Rows from block 7 of a small class-conditioned image diffusion model, named by matrix and row number. Rows with one number belong to one neuron. Each number is 128 + 32 x the weight over its row's rms, rounded and kept within 0 to 255. All counts start at 0. Numbers have three digits each.
After each neuron's rows are labels from the 100 images, of 14976 (inputs lightly noised), where the neuron reaches its highest value: "strongest on" is what is common among them. Only what is clearly more common there than usual is listed. The data: telescope images of galaxies (Galaxy Zoo DECaLS). In brackets: how many of the 100.
# fc1: MLP up (model.blocks.7.mlp.fc1.weight, 768x192), inputs 96-191
# fc2: MLP down (model.blocks.7.mlp.fc2.weight, 192x768, transposed), outputs 96-191

fc1.614:096120096187108089129105108172127118135133139079124131117075092097118101139086098112142142139125145198138087101154100121115065135103148167086122145157121114144143134239118126123080155079180111115164087114143087071176085108167143105112105131175157114172164140136149092133119165134083096088
fc2.614:105095156085131078151174091163189122143153118083096126165130144141116095162134103144096160159108108111161158099191211128152163130117110108160039109126128147130125123190072149156124113109091185069147135091170122116116135105161135075126176116098156173152143115158147115140112126153156144079
strongest on: shape: featured or disk (62); bar: no (30)

fc1.246:114097055109128150135114165021123114156167153124133150137143086169136140199116142130128253116096146100164136120118097108146172154125138156150139106158129100100139134099140095144119108132096143109103015072093109099154167144091079156170148170129182120167186129110159121114118124137042073176
fc2.246:159118174116135140167146117075158124120126121120132099163179174192087110176145111127162247105120137167168110135106076170152092126114124112127151117091106113062074106101114143112095098100163108125107169160080125134108162119081136138127171080104180176157197183108160104118124163130158045078
strongest on: bar: no (30)

fc1.139:184126140120099130113127130101084081163119115095163101161123111183115122183161127145117131084147130096101121087152183153127118156122158115091102118113146147097142157175112154167108091149118183136127104126166034111146163107119142228118161152075120157155117111154162129219144126137111127145
fc2.139:134138129137137102121125080118099110113117123103125119086120128105135131143148091141143153147124129093143156158201106118160141111124110127129147088075080137138105168152166103123171145129133038150148102184096158142138103135124084123079052139052134146170119116106141118169158107114138148155
strongest on: spiral arms: yes (39)

fc1.362:141098121085153112134129121159147087111088140185152120085155105148088157133091065132035118144182104150166156139149121088102107159115077075158170180112153101089139100194153143082137111106143102087108056130133129124105106145108089101140119079152132106126198125179128125127108112128151130156
fc2.362:130081113117116114129075134147099120175116098172112128143181136125124128094150136142127141118129149140151109138174135206153100103145164113078087182165174137110100078160073097096179097125110105116120135109088120153090149176097162086173120162130143151181167118172166151153132140111104134136
strongest on: shape: featured or disk (64); edge-on disk: no (52); spiral arms: yes (42)

fc1.411:105126113160123167131124102080100092118112144139112165084143103077145140088117057160101071098100144173107129140126078166134154106098162000116076149085157136151171101137085198107118143136121131109107133122159076077132149092159100198129065195100134133146139134151126164094136109128158089180
fc2.411:153066136103126158136150066103077106137111148142145141113173126139118157095113087174197102064096151177144080119114095083183102183129110203145118132173074139115104134119096083126159193099140099116122116125121119125136086153152117175099119081109137206149113092193108138140099119110121123174
strongest on: spiral arms: yes (39)

fc1.361:121144090165109109118130143125049147074150143154143119142151140098122111180136111151127108100156112112157161084139124122106141123141163110108155181111132096109120082171088159165080130067119161123101119209083113098167088129116155144131162131182079117097147179145081099102163120057080116208
fc2.361:150049121063121105143154142130172129103208122114126126104114139105144069176109108172123122138135148193077088096095084137166144149118116162100157158144116105085122157140163119164094155173148186150121115040062132136145086146128141110126139101116075132120138143106105117178122181166164117129
strongest on: edge-on disk: no (52)

fc1.453:138120143134121103112115179155163156166134120136182122164132138190124103095080124140155166152108127106125148123157122098140110087084136141106058176096146109088105159123161061143071087128105078131108098118132146104088141149111119139158162184129125135131094125089139137153155200104037104102
fc2.453:096137171116128103167143143144163183100115135161159096181174145125120094118188131132185153171123147078139137182182137136148081162171129106091199147165136162131095094109161154124120103098131171113105139141099188110147131138128139099141147158121138187121177105159121153167128220131179117069
strongest on: bulge size: small (25)