From a checkpoint of a small class-conditioned image diffusion model.
Training: adamw at rate 0.0016, batches of 64.
Rows from block 6 of a small class-conditioned image diffusion model, named by matrix and row number. Rows with one number belong to one neuron. Each number is 50 + 10 x the weight over its row's rms, rounded and kept within 0 to 99. All counts start at 0. After the name is the row's rms in percent of the matrix's.
After each neuron's rows are labels from the 100 images, of 14976 (inputs lightly noised), where the neuron reaches its highest value: "strongest on" is what is common among them; "patch colour" is the nearest of a few named colours to the mean colour under the peak. Only what is clearly more common there than usual is listed. The data: telescope images of galaxies (Galaxy Zoo DECaLS).
# fc1: MLP up (model.blocks.6.mlp.fc1.weight, 768x192), inputs 96-191
# fc2: MLP down (model.blocks.6.mlp.fc2.weight, 192x768, transposed), outputs 96-191

fc1.222 072:47 53 32 47 38 37 47 46 44 46 43 48 38 40 41 46 53 46 48 41 57 51 33 43 66 33 46 24 50 59 40 36 71 47 43 34 48 50 46 42 42 54 49 39 77 44 57 47 74 47 43 49 33 49 48 78 51 37 46 31 35 49 39 38 45 37 57 56 54 41 58 49 49 48 51 52 49 47 54 40 42 36 44 37 46 43 52 52 68 47 63 47 56 51 43 51
fc2.222 067:64 57 62 56 51 58 82 53 61 60 28 63 58 43 45 53 50 33 37 55 51 48 39 59 44 36 41 46 65 31 53 52 47 62 55 39 50 56 40 45 34 34 70 57 44 43 51 36 56 50 40 53 41 54 51 51 42 48 51 39 43 44 52 41 56 27 63 50 44 52 52 54 59 40 59 62 63 65 66 50 52 81 53 58 60 70 47 63 43 48 58 58 51 58 43 48
strongest on: roundness: round
patch colour: grey

fc1.35 096:55 60 37 71 49 46 64 49 61 57 54 55 51 52 58 67 73 47 62 59 43 71 53 72 46 57 59 43 46 65 61 53 50 72 53 47 66 38 61 56 56 46 60 53 69 34 64 58 51 28 54 46 61 55 48 61 58 44 42 56 53 51 58 47 57 25 43 39 40 35 39 46 41 57 56 42 65 70 59 46 45 33 35 42 61 56 62 40 51 51 67 45 39 45 48 61
fc2.35 100:55 50 53 40 46 37 50 34 57 41 44 52 48 53 46 63 76 50 58 45 32 50 52 42 61 43 62 50 63 45 58 59 61 23 41 54 33 30 42 40 38 45 65 58 53 64 61 61 48 62 38 47 41 34 53 46 50 45 42 51 45 37 50 63 21 32 32 56 55 63 49 64 58 46 65 66 56 41 47 41 56 66 50 61 47 54 41 58 73 45 45 61 45 37 39 47
strongest on: shape: featured or disk
patch colour: brown

fc1.592 105:63 67 54 55 53 41 30 57 49 47 41 56 46 53 49 50 56 43 60 59 38 58 56 55 45 60 73 42 60 42 51 63 40 54 57 37 61 59 52 41 51 48 53 62 47 62 44 68 59 67 58 56 37 53 62 41 46 59 52 35 47 52 45 56 48 78 27 65 46 66 61 62 66 64 62 55 43 50 63 58 59 80 61 63 47 54 47 48 41 60 57 54 61 48 45 58
fc2.592 088:41 63 44 40 54 43 46 49 58 63 55 46 61 47 57 47 55 56 58 42 30 48 44 45 74 48 72 50 48 49 45 40 74 48 71 58 48 45 54 62 48 41 48 70 63 48 39 56 60 41 53 58 49 58 64 56 60 54 41 60 50 46 54 49 60 81 31 47 60 35 46 39 48 35 59 51 43 45 40 53 46 20 59 45 47 51 57 38 54 53 34 51 45 66 45 48
strongest on: shape: featured or disk; edge-on disk: no; bulge size: moderate
patch colour: grey; brown

fc1.166 068:68 55 78 62 44 57 71 54 54 46 57 48 61 60 49 46 48 55 52 49 59 56 49 54 56 31 56 53 51 34 62 51 62 53 58 69 60 58 63 57 59 71 59 46 26 49 70 70 41 45 53 45 70 57 63 42 63 51 58 68 64 43 62 68 58 31 63 45 58 60 42 53 52 50 56 54 59 55 46 49 62 30 49 52 54 51 57 52 26 51 22 61 41 49 71 49
fc2.166 056:57 26 50 64 54 63 46 50 58 77 49 52 39 48 45 50 46 55 49 44 54 54 42 55 37 38 57 52 60 40 59 58 38 42 50 41 63 61 59 51 53 46 46 36 08 55 49 34 35 60 57 45 68 44 52 56 49 42 61 56 50 51 40 63 47 67 86 54 48 61 39 34 45 64 45 46 47 24 47 52 67 28 44 52 41 45 50 51 38 48 51 50 41 74 57 50
strongest on: roundness: cigar-shaped
patch colour: brown

fc1.120 092:71 58 67 57 49 47 55 54 53 55 49 67 50 59 50 57 49 52 57 57 55 46 61 45 58 46 42 39 63 29 61 50 63 61 44 80 62 57 53 49 63 48 60 54 68 64 65 66 65 62 48 54 45 52 61 71 57 53 55 40 42 60 41 55 54 46 43 62 54 63 60 60 61 48 68 59 55 61 56 54 58 61 65 52 52 61 54 60 78 53 32 62 61 54 55 54
fc2.120 081:46 55 36 37 39 46 67 49 50 51 40 47 59 46 35 60 53 50 39 51 51 46 56 74 48 51 28 48 42 60 40 55 59 46 41 58 52 45 56 55 40 50 62 54 42 56 51 62 45 55 47 49 49 59 48 34 45 53 47 49 51 45 56 44 45 50 72 26 44 42 54 60 50 55 48 52 29 46 45 47 33 31 50 52 44 55 57 41 43 62 36 53 52 51 49 60
strongest on: roundness: round
patch colour: grey

fc1.469 106:53 58 59 59 57 57 27 50 50 46 60 55 57 56 60 61 56 51 60 48 61 66 49 56 49 59 52 53 56 43 50 51 56 61 59 53 49 65 59 56 49 58 57 55 27 56 57 71 49 47 61 51 71 55 61 37 61 61 50 55 68 45 57 61 50 45 33 64 56 58 43 57 47 50 57 65 53 57 58 52 61 11 48 48 43 59 50 54 47 56 42 66 34 38 68 51
fc2.469 116:55 43 60 56 52 54 48 51 61 17 35 51 47 54 59 51 44 36 38 44 38 64 49 52 48 46 54 59 58 55 40 65 63 70 41 35 49 50 63 47 47 29 49 48 38 43 49 59 59 38 44 46 58 67 52 42 58 60 37 53 57 49 57 56 61 59 55 49 52 53 53 59 50 40 55 54 51 48 56 54 49 06 32 49 49 53 57 58 56 49 59 66 60 25 53 52
strongest on: shape: featured or disk
patch colour: brown

fc1.664 143:70 65 57 73 52 47 53 41 46 55 43 57 45 43 42 60 45 60 69 55 30 61 51 48 60 45 60 54 57 55 48 53 60 54 44 52 66 60 41 48 60 63 45 48 57 64 62 77 49 39 57 59 44 57 55 49 41 44 66 55 48 66 55 63 57 49 30 56 70 61 57 54 56 53 52 49 37 54 64 43 42 53 52 50 41 65 44 49 36 63 48 68 50 53 51 52
fc2.664 136:34 60 59 37 49 48 53 41 55 53 53 54 50 60 67 52 42 49 64 47 23 44 33 54 41 60 57 62 40 52 52 45 33 55 48 46 30 53 67 57 52 52 43 47 57 44 56 65 51 62 52 39 62 46 55 49 58 36 58 45 53 36 42 59 46 52 51 44 33 45 55 40 51 50 50 53 29 58 38 40 51 49 47 61 28 36 62 49 55 64 53 40 45 49 49 50
strongest on: edge-on disk: no; spiral arms: yes; bulge size: small
patch colour: grey; brown

fc1.323 074:56 41 44 48 58 48 63 58 63 38 64 60 52 61 50 60 53 59 50 53 49 45 47 52 48 34 60 59 54 59 51 60 48 58 38 63 64 53 50 50 57 51 42 50 28 67 71 61 51 58 56 54 48 63 57 90 57 58 54 55 45 46 52 45 56 56 17 50 51 52 60 51 71 62 55 52 52 64 48 48 54 50 63 56 55 55 54 59 60 62 56 61 61 44 53 44
fc2.323 066:51 47 50 70 59 42 72 60 44 34 42 51 44 41 58 48 46 39 30 48 39 53 34 54 63 37 40 70 46 62 51 46 52 49 51 54 45 44 55 56 31 43 38 53 52 50 55 38 66 50 60 46 45 70 57 11 56 51 55 52 52 49 35 61 52 64 16 59 56 44 60 44 30 41 43 48 46 38 52 46 50 39 55 51 44 53 37 54 47 59 45 59 59 36 55 61
strongest on: edge-on disk: yes; roundness: cigar-shaped
patch colour: brown; grey

fc1.39 066:49 46 33 51 50 66 54 48 52 61 41 51 50 49 46 48 42 47 50 46 49 47 48 45 54 18 49 37 54 66 50 49 44 50 67 43 45 43 59 44 42 43 47 46 78 44 37 47 45 41 43 46 47 43 45 46 56 36 48 60 68 46 57 46 41 55 24 55 50 39 25 49 43 51 45 42 52 39 56 49 40 62 36 42 56 43 41 38 43 48 53 44 26 59 60 53
fc2.39 077:38 58 58 34 44 53 46 50 44 51 57 49 51 63 52 55 48 53 65 45 46 51 56 55 43 44 60 36 42 42 56 45 65 55 48 37 52 54 36 45 74 57 55 48 19 60 40 68 57 52 53 52 65 48 54 66 55 41 65 51 52 54 52 50 59 75 37 49 33 58 50 48 46 51 36 50 51 55 50 58 55 22 49 49 44 44 58 53 67 58 56 47 50 39 40 44
strongest on: edge-on disk: yes; roundness: cigar-shaped
patch colour: brown

fc1.711 102:58 60 68 65 60 47 50 56 60 51 57 59 45 59 60 51 60 57 57 52 58 60 59 56 61 41 57 37 57 35 51 60 56 43 52 48 58 55 58 57 49 55 56 43 73 57 56 65 60 56 59 60 46 51 62 24 62 56 52 48 48 62 46 59 50 41 53 59 61 50 57 60 54 60 53 54 71 62 56 57 60 47 58 51 57 56 59 64 72 67 36 65 56 51 48 59
fc2.711 071:56 49 41 34 53 46 76 45 41 63 55 50 65 32 44 40 49 51 45 56 54 54 40 40 60 57 58 44 47 57 41 43 40 62 66 49 45 53 41 47 60 52 45 34 45 48 39 41 50 47 48 52 57 76 38 85 26 58 38 58 52 51 57 56 65 36 90 47 56 56 51 45 44 32 48 51 69 49 50 45 56 65 51 49 47 55 42 54 47 56 39 50 56 59 35 54
strongest on: roundness: round
patch colour: grey; brown

fc1.93 084:71 51 43 28 61 57 48 67 64 36 54 70 69 58 44 27 44 51 40 58 58 47 50 52 53 50 53 62 68 62 45 43 50 47 54 46 61 51 68 48 56 60 63 56 60 61 57 66 44 57 56 60 43 43 62 39 56 41 55 57 45 45 52 51 65 27 37 39 45 50 49 57 61 61 41 64 49 63 41 46 51 40 54 40 51 53 57 53 48 66 51 59 50 33 57 39
fc2.93 067:58 28 41 56 49 57 58 56 31 40 43 55 45 56 45 34 52 41 41 43 45 65 44 43 45 48 30 43 48 60 34 47 47 70 43 43 45 46 63 54 42 52 43 47 54 50 58 48 51 34 57 42 51 54 45 53 42 50 38 52 65 48 49 57 57 40 84 50 49 71 48 62 40 42 27 36 53 27 57 43 58 54 57 40 53 50 28 57 49 57 59 46 58 36 62 55
strongest on: edge-on disk: yes
patch colour: brown

fc1.503 085:62 64 57 72 54 52 59 47 58 56 47 48 43 46 55 55 80 61 62 44 54 36 49 47 49 47 65 37 49 45 63 54 44 65 52 47 58 38 72 65 44 65 60 45 61 47 50 66 42 48 38 50 55 65 45 41 57 55 47 62 71 58 56 50 82 37 54 57 52 44 47 32 44 59 70 40 66 44 56 56 56 60 53 54 55 46 49 53 34 39 41 65 46 56 53 48
fc2.503 075:39 55 54 36 44 53 42 37 54 61 52 37 51 51 55 52 66 49 54 61 40 77 51 52 68 62 58 46 44 39 60 58 73 45 54 54 38 33 32 37 54 56 55 46 45 65 45 72 54 44 31 55 54 49 48 62 42 52 46 47 29 36 54 40 18 45 68 48 56 56 45 68 62 42 62 65 59 60 50 41 56 42 57 50 51 61 52 48 40 36 58 44 45 60 56 57
strongest on: edge-on disk: no; spiral arms: yes
patch colour: brown

fc1.351 074:46 64 82 53 62 57 49 61 56 50 49 56 60 61 63 50 56 60 58 52 63 48 56 54 43 43 51 61 60 25 58 54 59 52 60 78 60 69 49 51 44 57 50 60 31 57 58 63 40 57 63 57 51 57 62 58 55 65 61 51 51 44 51 61 49 54 53 52 56 44 41 63 48 53 57 51 52 68 51 55 64 47 58 52 54 65 55 61 29 46 27 65 41 53 60 46
fc2.351 086:46 60 35 51 51 47 58 49 59 69 52 52 45 46 57 51 57 51 57 49 51 46 44 51 47 51 47 49 50 72 56 51 37 42 40 58 33 44 59 56 31 34 59 36 45 49 60 42 41 53 40 41 56 46 61 60 42 53 60 56 48 66 67 57 48 23 47 45 58 49 54 41 53 47 70 55 42 46 55 46 46 80 42 62 53 44 45 59 75 43 34 61 54 61 69 49
strongest on: edge-on disk: yes
patch colour: brown

fc1.444 062:49 33 56 60 47 44 63 60 46 64 55 51 31 64 54 52 63 60 51 75 56 70 43 49 50 37 62 36 56 44 52 54 61 54 52 53 50 43 48 51 43 60 47 41 79 59 54 66 65 39 54 44 50 56 67 68 57 48 44 35 43 46 42 41 38 30 86 49 56 58 54 61 62 53 68 50 63 50 50 61 56 46 51 42 42 50 53 42 67 32 54 58 52 67 43 59
fc2.444 059:47 60 43 59 58 53 40 52 32 63 35 53 36 64 51 50 45 52 54 57 43 67 54 57 54 33 40 61 61 54 50 72 60 52 53 67 36 53 64 42 41 51 55 50 63 48 59 57 52 54 65 38 48 48 40 42 59 62 63 39 41 44 49 53 44 71 79 48 46 52 32 50 56 53 37 44 44 46 47 39 43 43 58 47 50 40 37 51 37 69 42 49 35 65 50 60
strongest on: roundness: round
patch colour: grey

fc1.337 099:45 48 52 30 63 46 53 63 49 32 65 76 56 69 54 48 47 46 56 67 61 58 60 37 42 62 56 44 50 37 63 52 53 34 56 43 59 63 55 58 55 35 63 63 58 73 64 62 55 48 71 54 65 53 55 56 60 53 52 64 55 54 58 66 53 50 39 54 50 63 43 66 51 50 53 65 45 69 59 61 62 44 48 63 61 49 53 48 43 61 53 53 52 55 61 70
fc2.337 095:56 64 48 62 56 46 52 53 46 32 39 73 50 34 66 45 54 55 55 40 71 44 53 67 57 45 35 46 58 36 48 47 47 77 54 49 57 65 42 64 61 32 42 69 43 33 50 32 44 54 70 46 35 59 56 56 64 54 42 45 35 50 52 43 67 48 41 32 57 39 38 49 57 55 45 47 50 49 45 44 40 58 42 52 70 44 51 45 44 49 44 55 62 46 60 40
strongest on: shape: featured or disk; edge-on disk: no; spiral arms: yes
patch colour: brown

fc1.29 083:45 59 54 63 44 41 07 55 50 57 58 44 36 51 58 53 60 59 47 35 60 69 48 54 51 45 52 50 53 42 34 49 58 44 48 46 45 58 51 61 51 56 67 54 38 55 49 61 64 64 52 51 51 52 54 55 55 49 53 40 47 49 39 51 57 36 29 68 65 51 62 44 55 54 59 51 59 60 49 58 66 03 56 47 50 50 49 62 41 67 48 53 56 52 46 61
fc2.29 065:60 56 48 44 35 58 59 50 66 91 48 39 57 52 51 43 50 52 45 65 50 44 58 53 64 36 43 56 56 42 31 56 48 56 60 49 57 49 58 48 44 51 64 59 55 45 37 62 60 39 43 58 35 50 51 51 52 48 50 41 35 47 51 47 48 28 35 40 42 44 46 54 59 50 67 43 54 50 53 58 40 92 53 51 39 54 48 49 51 59 41 55 42 85 59 46
strongest on: edge-on disk: no; bar: no
patch colour: brown; grey

fc1.605 060:51 46 27 49 40 47 38 57 39 38 38 63 48 56 43 58 47 38 62 55 46 56 33 52 59 50 51 54 38 68 56 66 44 58 52 40 56 39 48 41 45 48 46 49 53 58 46 48 59 38 50 49 38 56 44 38 48 51 52 41 39 46 59 38 43 54 80 50 48 46 50 63 36 50 42 46 45 54 42 42 58 50 51 50 41 54 54 51 92 50 65 45 50 24 47 54
fc2.605 059:57 47 64 40 40 56 42 49 43 83 43 32 46 59 57 61 34 59 43 56 51 53 56 54 64 44 41 43 51 43 56 50 47 58 65 39 64 58 58 51 55 57 55 43 43 50 45 47 56 53 52 48 38 59 48 29 52 48 39 39 40 54 48 36 55 56 44 44 38 45 36 52 42 55 45 44 46 58 49 48 34 69 54 63 56 37 53 36 45 48 76 60 38 74 32 47
strongest on: roundness: round
patch colour: grey

fc1.155 089:51 46 68 46 59 76 46 51 51 49 51 46 47 51 47 50 47 50 47 50 51 49 49 51 47 16 47 59 48 42 45 48 50 50 73 62 48 50 51 46 51 51 45 48 42 47 49 53 25 45 51 45 60 46 52 40 51 45 46 72 76 50 70 50 46 57 56 47 49 47 14 54 48 49 50 47 48 49 49 49 48 50 44 47 49 49 49 50 44 48 29 50 16 49 82 49
fc2.155 065:50 48 59 44 49 69 43 37 46 53 54 42 58 47 49 50 57 52 52 59 42 59 50 50 62 87 51 61 49 46 56 55 44 39 60 33 43 41 45 58 49 44 46 49 73 56 53 58 64 51 42 47 46 56 47 70 36 60 47 42 34 50 42 41 48 43 92 47 57 51 24 58 50 51 54 53 47 55 45 39 54 55 48 54 52 51 57 46 44 44 65 51 30 55 71 54
strongest on: roundness: cigar-shaped; edge-on disk: yes
patch colour: brown

fc1.375 109:59 41 60 51 51 41 42 51 61 60 53 53 61 57 58 55 58 55 51 40 44 45 56 59 62 57 55 57 48 43 52 40 58 52 43 46 58 54 52 62 50 60 53 43 54 57 44 77 60 54 53 63 39 55 51 44 44 49 48 58 56 63 32 52 75 38 35 50 55 59 55 45 69 52 46 63 58 62 51 51 59 33 54 50 59 62 55 51 39 51 43 65 60 57 50 63
fc2.375 091:38 40 53 56 45 40 59 49 44 66 46 40 42 54 60 52 53 63 47 60 31 67 51 43 57 42 51 63 60 48 45 56 56 55 47 59 49 35 55 34 49 48 49 42 55 53 47 50 57 50 49 47 60 47 54 43 65 37 52 32 42 42 63 60 26 39 60 60 42 47 52 59 29 54 37 47 54 42 54 60 50 66 42 59 52 43 53 41 52 52 47 49 54 57 46 45
strongest on: shape: featured or disk; edge-on disk: no; spiral arms: yes
patch colour: grey

fc1.34 049:52 51 65 48 50 61 60 50 55 64 50 53 49 47 48 52 47 43 45 48 51 42 48 52 49 78 52 52 56 31 53 43 48 53 54 68 47 43 47 52 49 50 46 49 77 50 57 52 43 45 45 51 47 56 58 75 50 51 47 57 48 43 55 44 54 50 86 54 39 54 41 44 53 46 46 51 49 57 58 43 54 58 43 52 52 58 47 59 46 43 42 50 45 61 61 54
fc2.34 044:49 50 38 61 61 62 52 55 59 76 46 61 51 51 63 24 52 51 66 46 43 53 51 42 56 31 46 48 53 62 62 50 43 44 58 47 46 45 44 45 46 41 39 55 00 42 43 50 63 44 43 60 57 46 66 77 51 50 42 51 44 50 45 57 43 41 93 46 51 47 36 46 42 46 63 44 49 52 52 51 60 43 58 55 43 43 51 46 48 51 28 57 38 61 41 52
strongest on: roundness: cigar-shaped; edge-on disk: yes
patch colour: brown

fc1.148 071:51 59 55 49 44 64 39 44 50 44 47 39 47 37 56 45 51 51 47 46 51 49 27 42 60 76 43 45 42 40 45 54 59 48 54 66 51 45 42 52 50 47 47 39 69 41 52 38 39 37 42 39 47 51 39 62 53 43 52 53 44 40 47 32 50 45 29 46 46 45 31 49 52 49 47 33 39 41 38 42 43 55 36 40 48 50 40 39 49 32 39 37 32 36 63 45
fc2.148 082:38 67 43 43 50 49 44 35 58 55 45 48 54 44 54 54 65 59 57 63 49 48 34 42 52 58 62 41 49 64 55 47 44 24 41 54 38 45 42 43 38 38 47 49 30 69 53 46 51 48 26 45 50 44 46 50 47 49 54 51 47 48 56 67 39 20 52 46 59 41 58 53 49 35 86 59 57 54 60 54 59 50 40 63 48 51 49 51 76 39 39 63 49 36 44 50
strongest on: edge-on disk: yes
patch colour: brown

fc1.756 120:64 66 51 36 55 60 49 65 67 50 45 61 57 31 58 44 55 43 54 49 61 37 58 59 41 70 35 52 43 45 66 39 45 41 45 53 56 49 44 61 58 59 58 54 58 50 51 62 43 52 47 51 47 74 54 51 70 63 56 65 61 50 51 68 59 47 34 36 66 51 48 30 59 70 48 43 60 64 44 49 42 53 57 67 52 52 60 50 30 51 45 55 62 47 44 67
fc2.756 108:43 56 52 66 56 67 59 63 33 45 47 61 40 59 34 50 61 58 51 46 61 57 61 45 65 34 49 56 67 44 65 62 59 59 49 50 52 45 56 30 41 42 50 52 57 60 45 46 64 48 49 57 58 43 54 48 33 36 52 34 37 49 59 44 55 52 48 59 44 69 45 61 47 29 41 44 49 49 69 51 71 46 40 47 46 49 50 59 39 42 54 52 67 45 53 51
strongest on: shape: featured or disk; edge-on disk: no; spiral arms: yes
patch colour: grey; brown

fc1.445 068:59 56 33 56 57 57 59 54 59 62 57 58 62 57 57 57 60 57 56 59 54 56 59 52 53 54 56 50 58 71 57 59 57 55 59 26 56 62 61 56 54 60 58 53 60 62 59 71 49 51 57 50 54 57 65 27 54 54 57 56 57 54 60 60 54 54 67 57 54 57 42 55 60 54 53 57 58 62 55 56 61 51 52 54 57 57 59 57 66 60 71 69 44 65 54 58
fc2.445 048:48 53 26 49 50 54 15 48 51 54 46 53 48 50 47 51 50 46 48 51 47 51 50 56 47 44 42 46 45 73 49 50 46 45 53 82 47 51 55 54 46 50 46 52 26 49 52 51 46 51 48 48 51 56 52 00 51 52 52 55 52 51 47 53 52 51 60 42 48 46 45 45 51 49 51 50 45 43 53 49 51 44 52 52 44 48 51 53 59 54 28 48 45 51 51 52
strongest on: roundness: cigar-shaped
patch colour: brown

fc1.238 050:48 53 79 52 40 57 42 52 47 58 47 52 44 47 52 49 51 44 52 51 53 49 46 47 53 00 55 41 51 21 54 53 50 47 43 56 49 46 57 48 46 46 53 50 65 52 52 50 50 52 46 56 46 45 41 56 49 50 50 53 50 58 50 43 53 42 76 50 52 46 42 46 45 50 50 49 55 47 52 53 46 52 56 46 48 47 46 54 50 49 11 49 39 59 54 49
fc2.238 045:46 43 56 67 56 48 41 55 42 53 50 57 44 52 47 54 45 46 53 36 53 43 51 48 42 70 47 58 50 51 54 42 30 47 50 38 52 58 57 68 49 52 38 45 56 39 60 51 37 61 60 54 50 48 55 93 49 47 59 60 60 61 46 51 53 38 97 53 55 48 48 40 46 57 47 41 41 39 48 44 54 66 55 47 45 45 54 49 39 43 57 38 47 47 43 46
strongest on: roundness: cigar-shaped
patch colour: brown

fc1.632 072:59 56 35 51 50 43 74 56 63 43 53 60 55 54 51 56 58 55 72 65 54 71 57 54 44 57 43 49 47 59 60 53 56 56 46 53 63 63 43 44 54 59 53 58 20 60 50 65 57 33 68 53 53 53 55 92 47 58 58 53 47 62 57 64 52 37 37 49 57 58 53 67 50 39 40 56 49 66 51 62 63 31 49 50 52 57 66 52 57 58 66 64 57 53 50 56
fc2.632 074:38 51 61 54 68 44 55 53 33 34 41 55 47 49 37 50 59 52 71 33 54 23 48 55 53 55 52 66 40 49 57 47 51 33 41 54 37 55 63 64 41 55 54 55 74 48 55 57 55 70 71 51 51 49 49 10 54 55 48 55 52 40 36 41 50 42 68 56 48 51 46 38 59 62 35 59 49 34 50 53 48 68 55 54 46 47 55 53 57 64 58 38 45 34 38 48
strongest on: edge-on disk: yes; roundness: cigar-shaped
patch colour: brown; grey

fc1.510 054:49 64 44 57 53 51 52 53 73 36 54 68 51 52 55 60 58 48 62 57 42 48 42 52 56 53 68 43 50 50 56 56 55 47 56 33 58 63 53 47 52 50 47 55 65 49 54 62 64 57 37 58 40 44 54 54 29 64 54 46 52 41 49 37 41 46 30 58 58 53 55 58 46 54 59 44 54 51 46 58 55 45 72 37 43 56 58 67 41 44 56 41 54 34 55 55
fc2.510 049:51 49 39 37 59 57 24 45 62 54 47 62 53 54 55 71 60 58 68 48 60 60 48 53 51 42 49 35 47 56 58 43 38 42 52 78 52 63 39 47 33 43 50 65 38 53 45 48 56 60 34 60 65 50 48 48 64 47 54 50 50 51 54 46 60 45 29 47 49 52 41 35 61 41 62 55 65 52 66 48 53 54 55 57 41 51 47 54 41 50 45 60 42 59 48 43
strongest on: edge-on disk: no; spiral arms: yes
patch colour: brown

fc1.470 093:51 50 45 62 45 55 53 54 64 54 50 48 41 65 57 51 51 56 48 54 51 48 72 44 50 53 51 47 56 63 54 56 54 35 55 59 40 45 57 49 40 58 61 46 58 58 57 75 54 68 57 55 49 47 60 53 68 60 59 44 51 54 40 73 35 41 50 59 55 62 53 49 69 54 41 68 57 54 55 57 59 51 60 57 63 59 60 48 14 74 53 64 66 55 50 65
fc2.470 072:45 44 44 47 39 59 53 52 50 50 65 41 60 46 53 48 40 52 40 59 50 57 51 60 62 46 47 51 42 54 51 51 48 77 49 50 62 48 51 55 63 61 50 44 47 48 45 59 54 26 48 48 56 61 56 45 33 47 54 66 51 52 58 33 65 43 58 42 49 49 60 58 47 48 46 53 51 59 50 51 53 55 41 42 58 59 58 50 00 58 52 43 71 59 47 51
strongest on: edge-on disk: no; spiral arms: yes
patch colour: brown; grey

fc1.293 116:50 47 48 59 46 58 49 79 37 49 50 57 52 48 52 51 54 56 62 52 61 55 58 47 63 62 56 42 61 55 50 49 58 54 46 56 61 40 39 56 87 64 49 60 55 61 43 68 47 55 65 68 61 46 59 45 55 43 57 69 48 57 54 49 59 40 38 34 51 68 52 43 52 50 32 43 42 56 72 38 51 54 67 62 68 59 59 44 48 58 51 51 44 64 48 46
fc2.293 105:40 62 52 48 56 61 52 72 65 48 70 42 53 57 52 53 46 51 58 54 46 56 53 45 47 37 44 48 56 59 33 43 44 48 37 47 46 48 61 50 18 52 49 61 45 42 43 48 59 52 55 48 40 52 54 39 49 38 61 41 57 48 61 52 45 39 49 82 46 42 55 54 47 47 19 54 45 52 29 31 56 48 46 33 68 39 40 43 44 56 50 54 45 68 50 49
strongest on: edge-on disk: no; spiral arms: yes; bulge size: small
patch colour: brown

fc1.326 079:60 47 63 50 51 50 65 62 55 58 42 48 51 51 54 55 36 61 61 60 61 57 72 48 49 30 47 42 74 34 48 47 58 51 46 66 49 62 43 48 51 69 55 39 56 59 62 65 60 61 56 54 62 65 59 65 52 50 64 50 53 34 44 66 50 38 36 57 53 49 54 54 47 40 48 41 49 55 45 46 56 48 52 45 48 56 54 40 43 49 25 57 62 64 50 56
fc2.326 089:41 43 52 53 42 49 57 68 34 41 56 39 40 59 47 44 30 53 56 36 60 48 69 43 70 40 57 54 23 57 51 64 40 42 51 46 55 42 55 52 68 75 51 44 49 48 58 55 51 39 56 53 35 40 54 31 51 58 42 50 44 70 52 31 65 41 28 41 51 49 52 46 39 56 45 46 40 44 44 43 42 62 61 54 52 38 50 47 66 52 56 36 52 39 42 53
strongest on: edge-on disk: no; spiral arms: yes
patch colour: grey

fc1.309 084:47 58 55 51 54 47 30 49 56 48 69 38 47 57 64 57 49 41 44 53 57 57 46 60 58 35 40 43 39 60 45 44 58 56 57 43 52 61 58 53 46 46 43 62 40 49 54 65 59 53 54 50 52 56 68 45 54 51 50 47 52 57 47 63 63 58 17 61 46 55 54 65 64 56 69 67 42 74 56 63 64 38 45 43 59 48 56 61 49 60 52 57 47 58 55 73
fc2.309 128:62 42 47 50 50 50 54 48 56 49 44 39 61 32 44 69 52 53 35 53 68 37 38 46 33 39 43 43 65 47 45 31 44 48 45 46 60 49 47 49 38 28 58 39 56 46 44 29 56 56 33 56 49 47 43 54 28 60 45 49 49 57 46 43 42 43 36 55 69 50 56 59 57 38 70 50 48 56 58 64 47 51 50 65 68 70 60 40 44 35 43 50 51 61 39 33
strongest on: edge-on disk: yes
patch colour: brown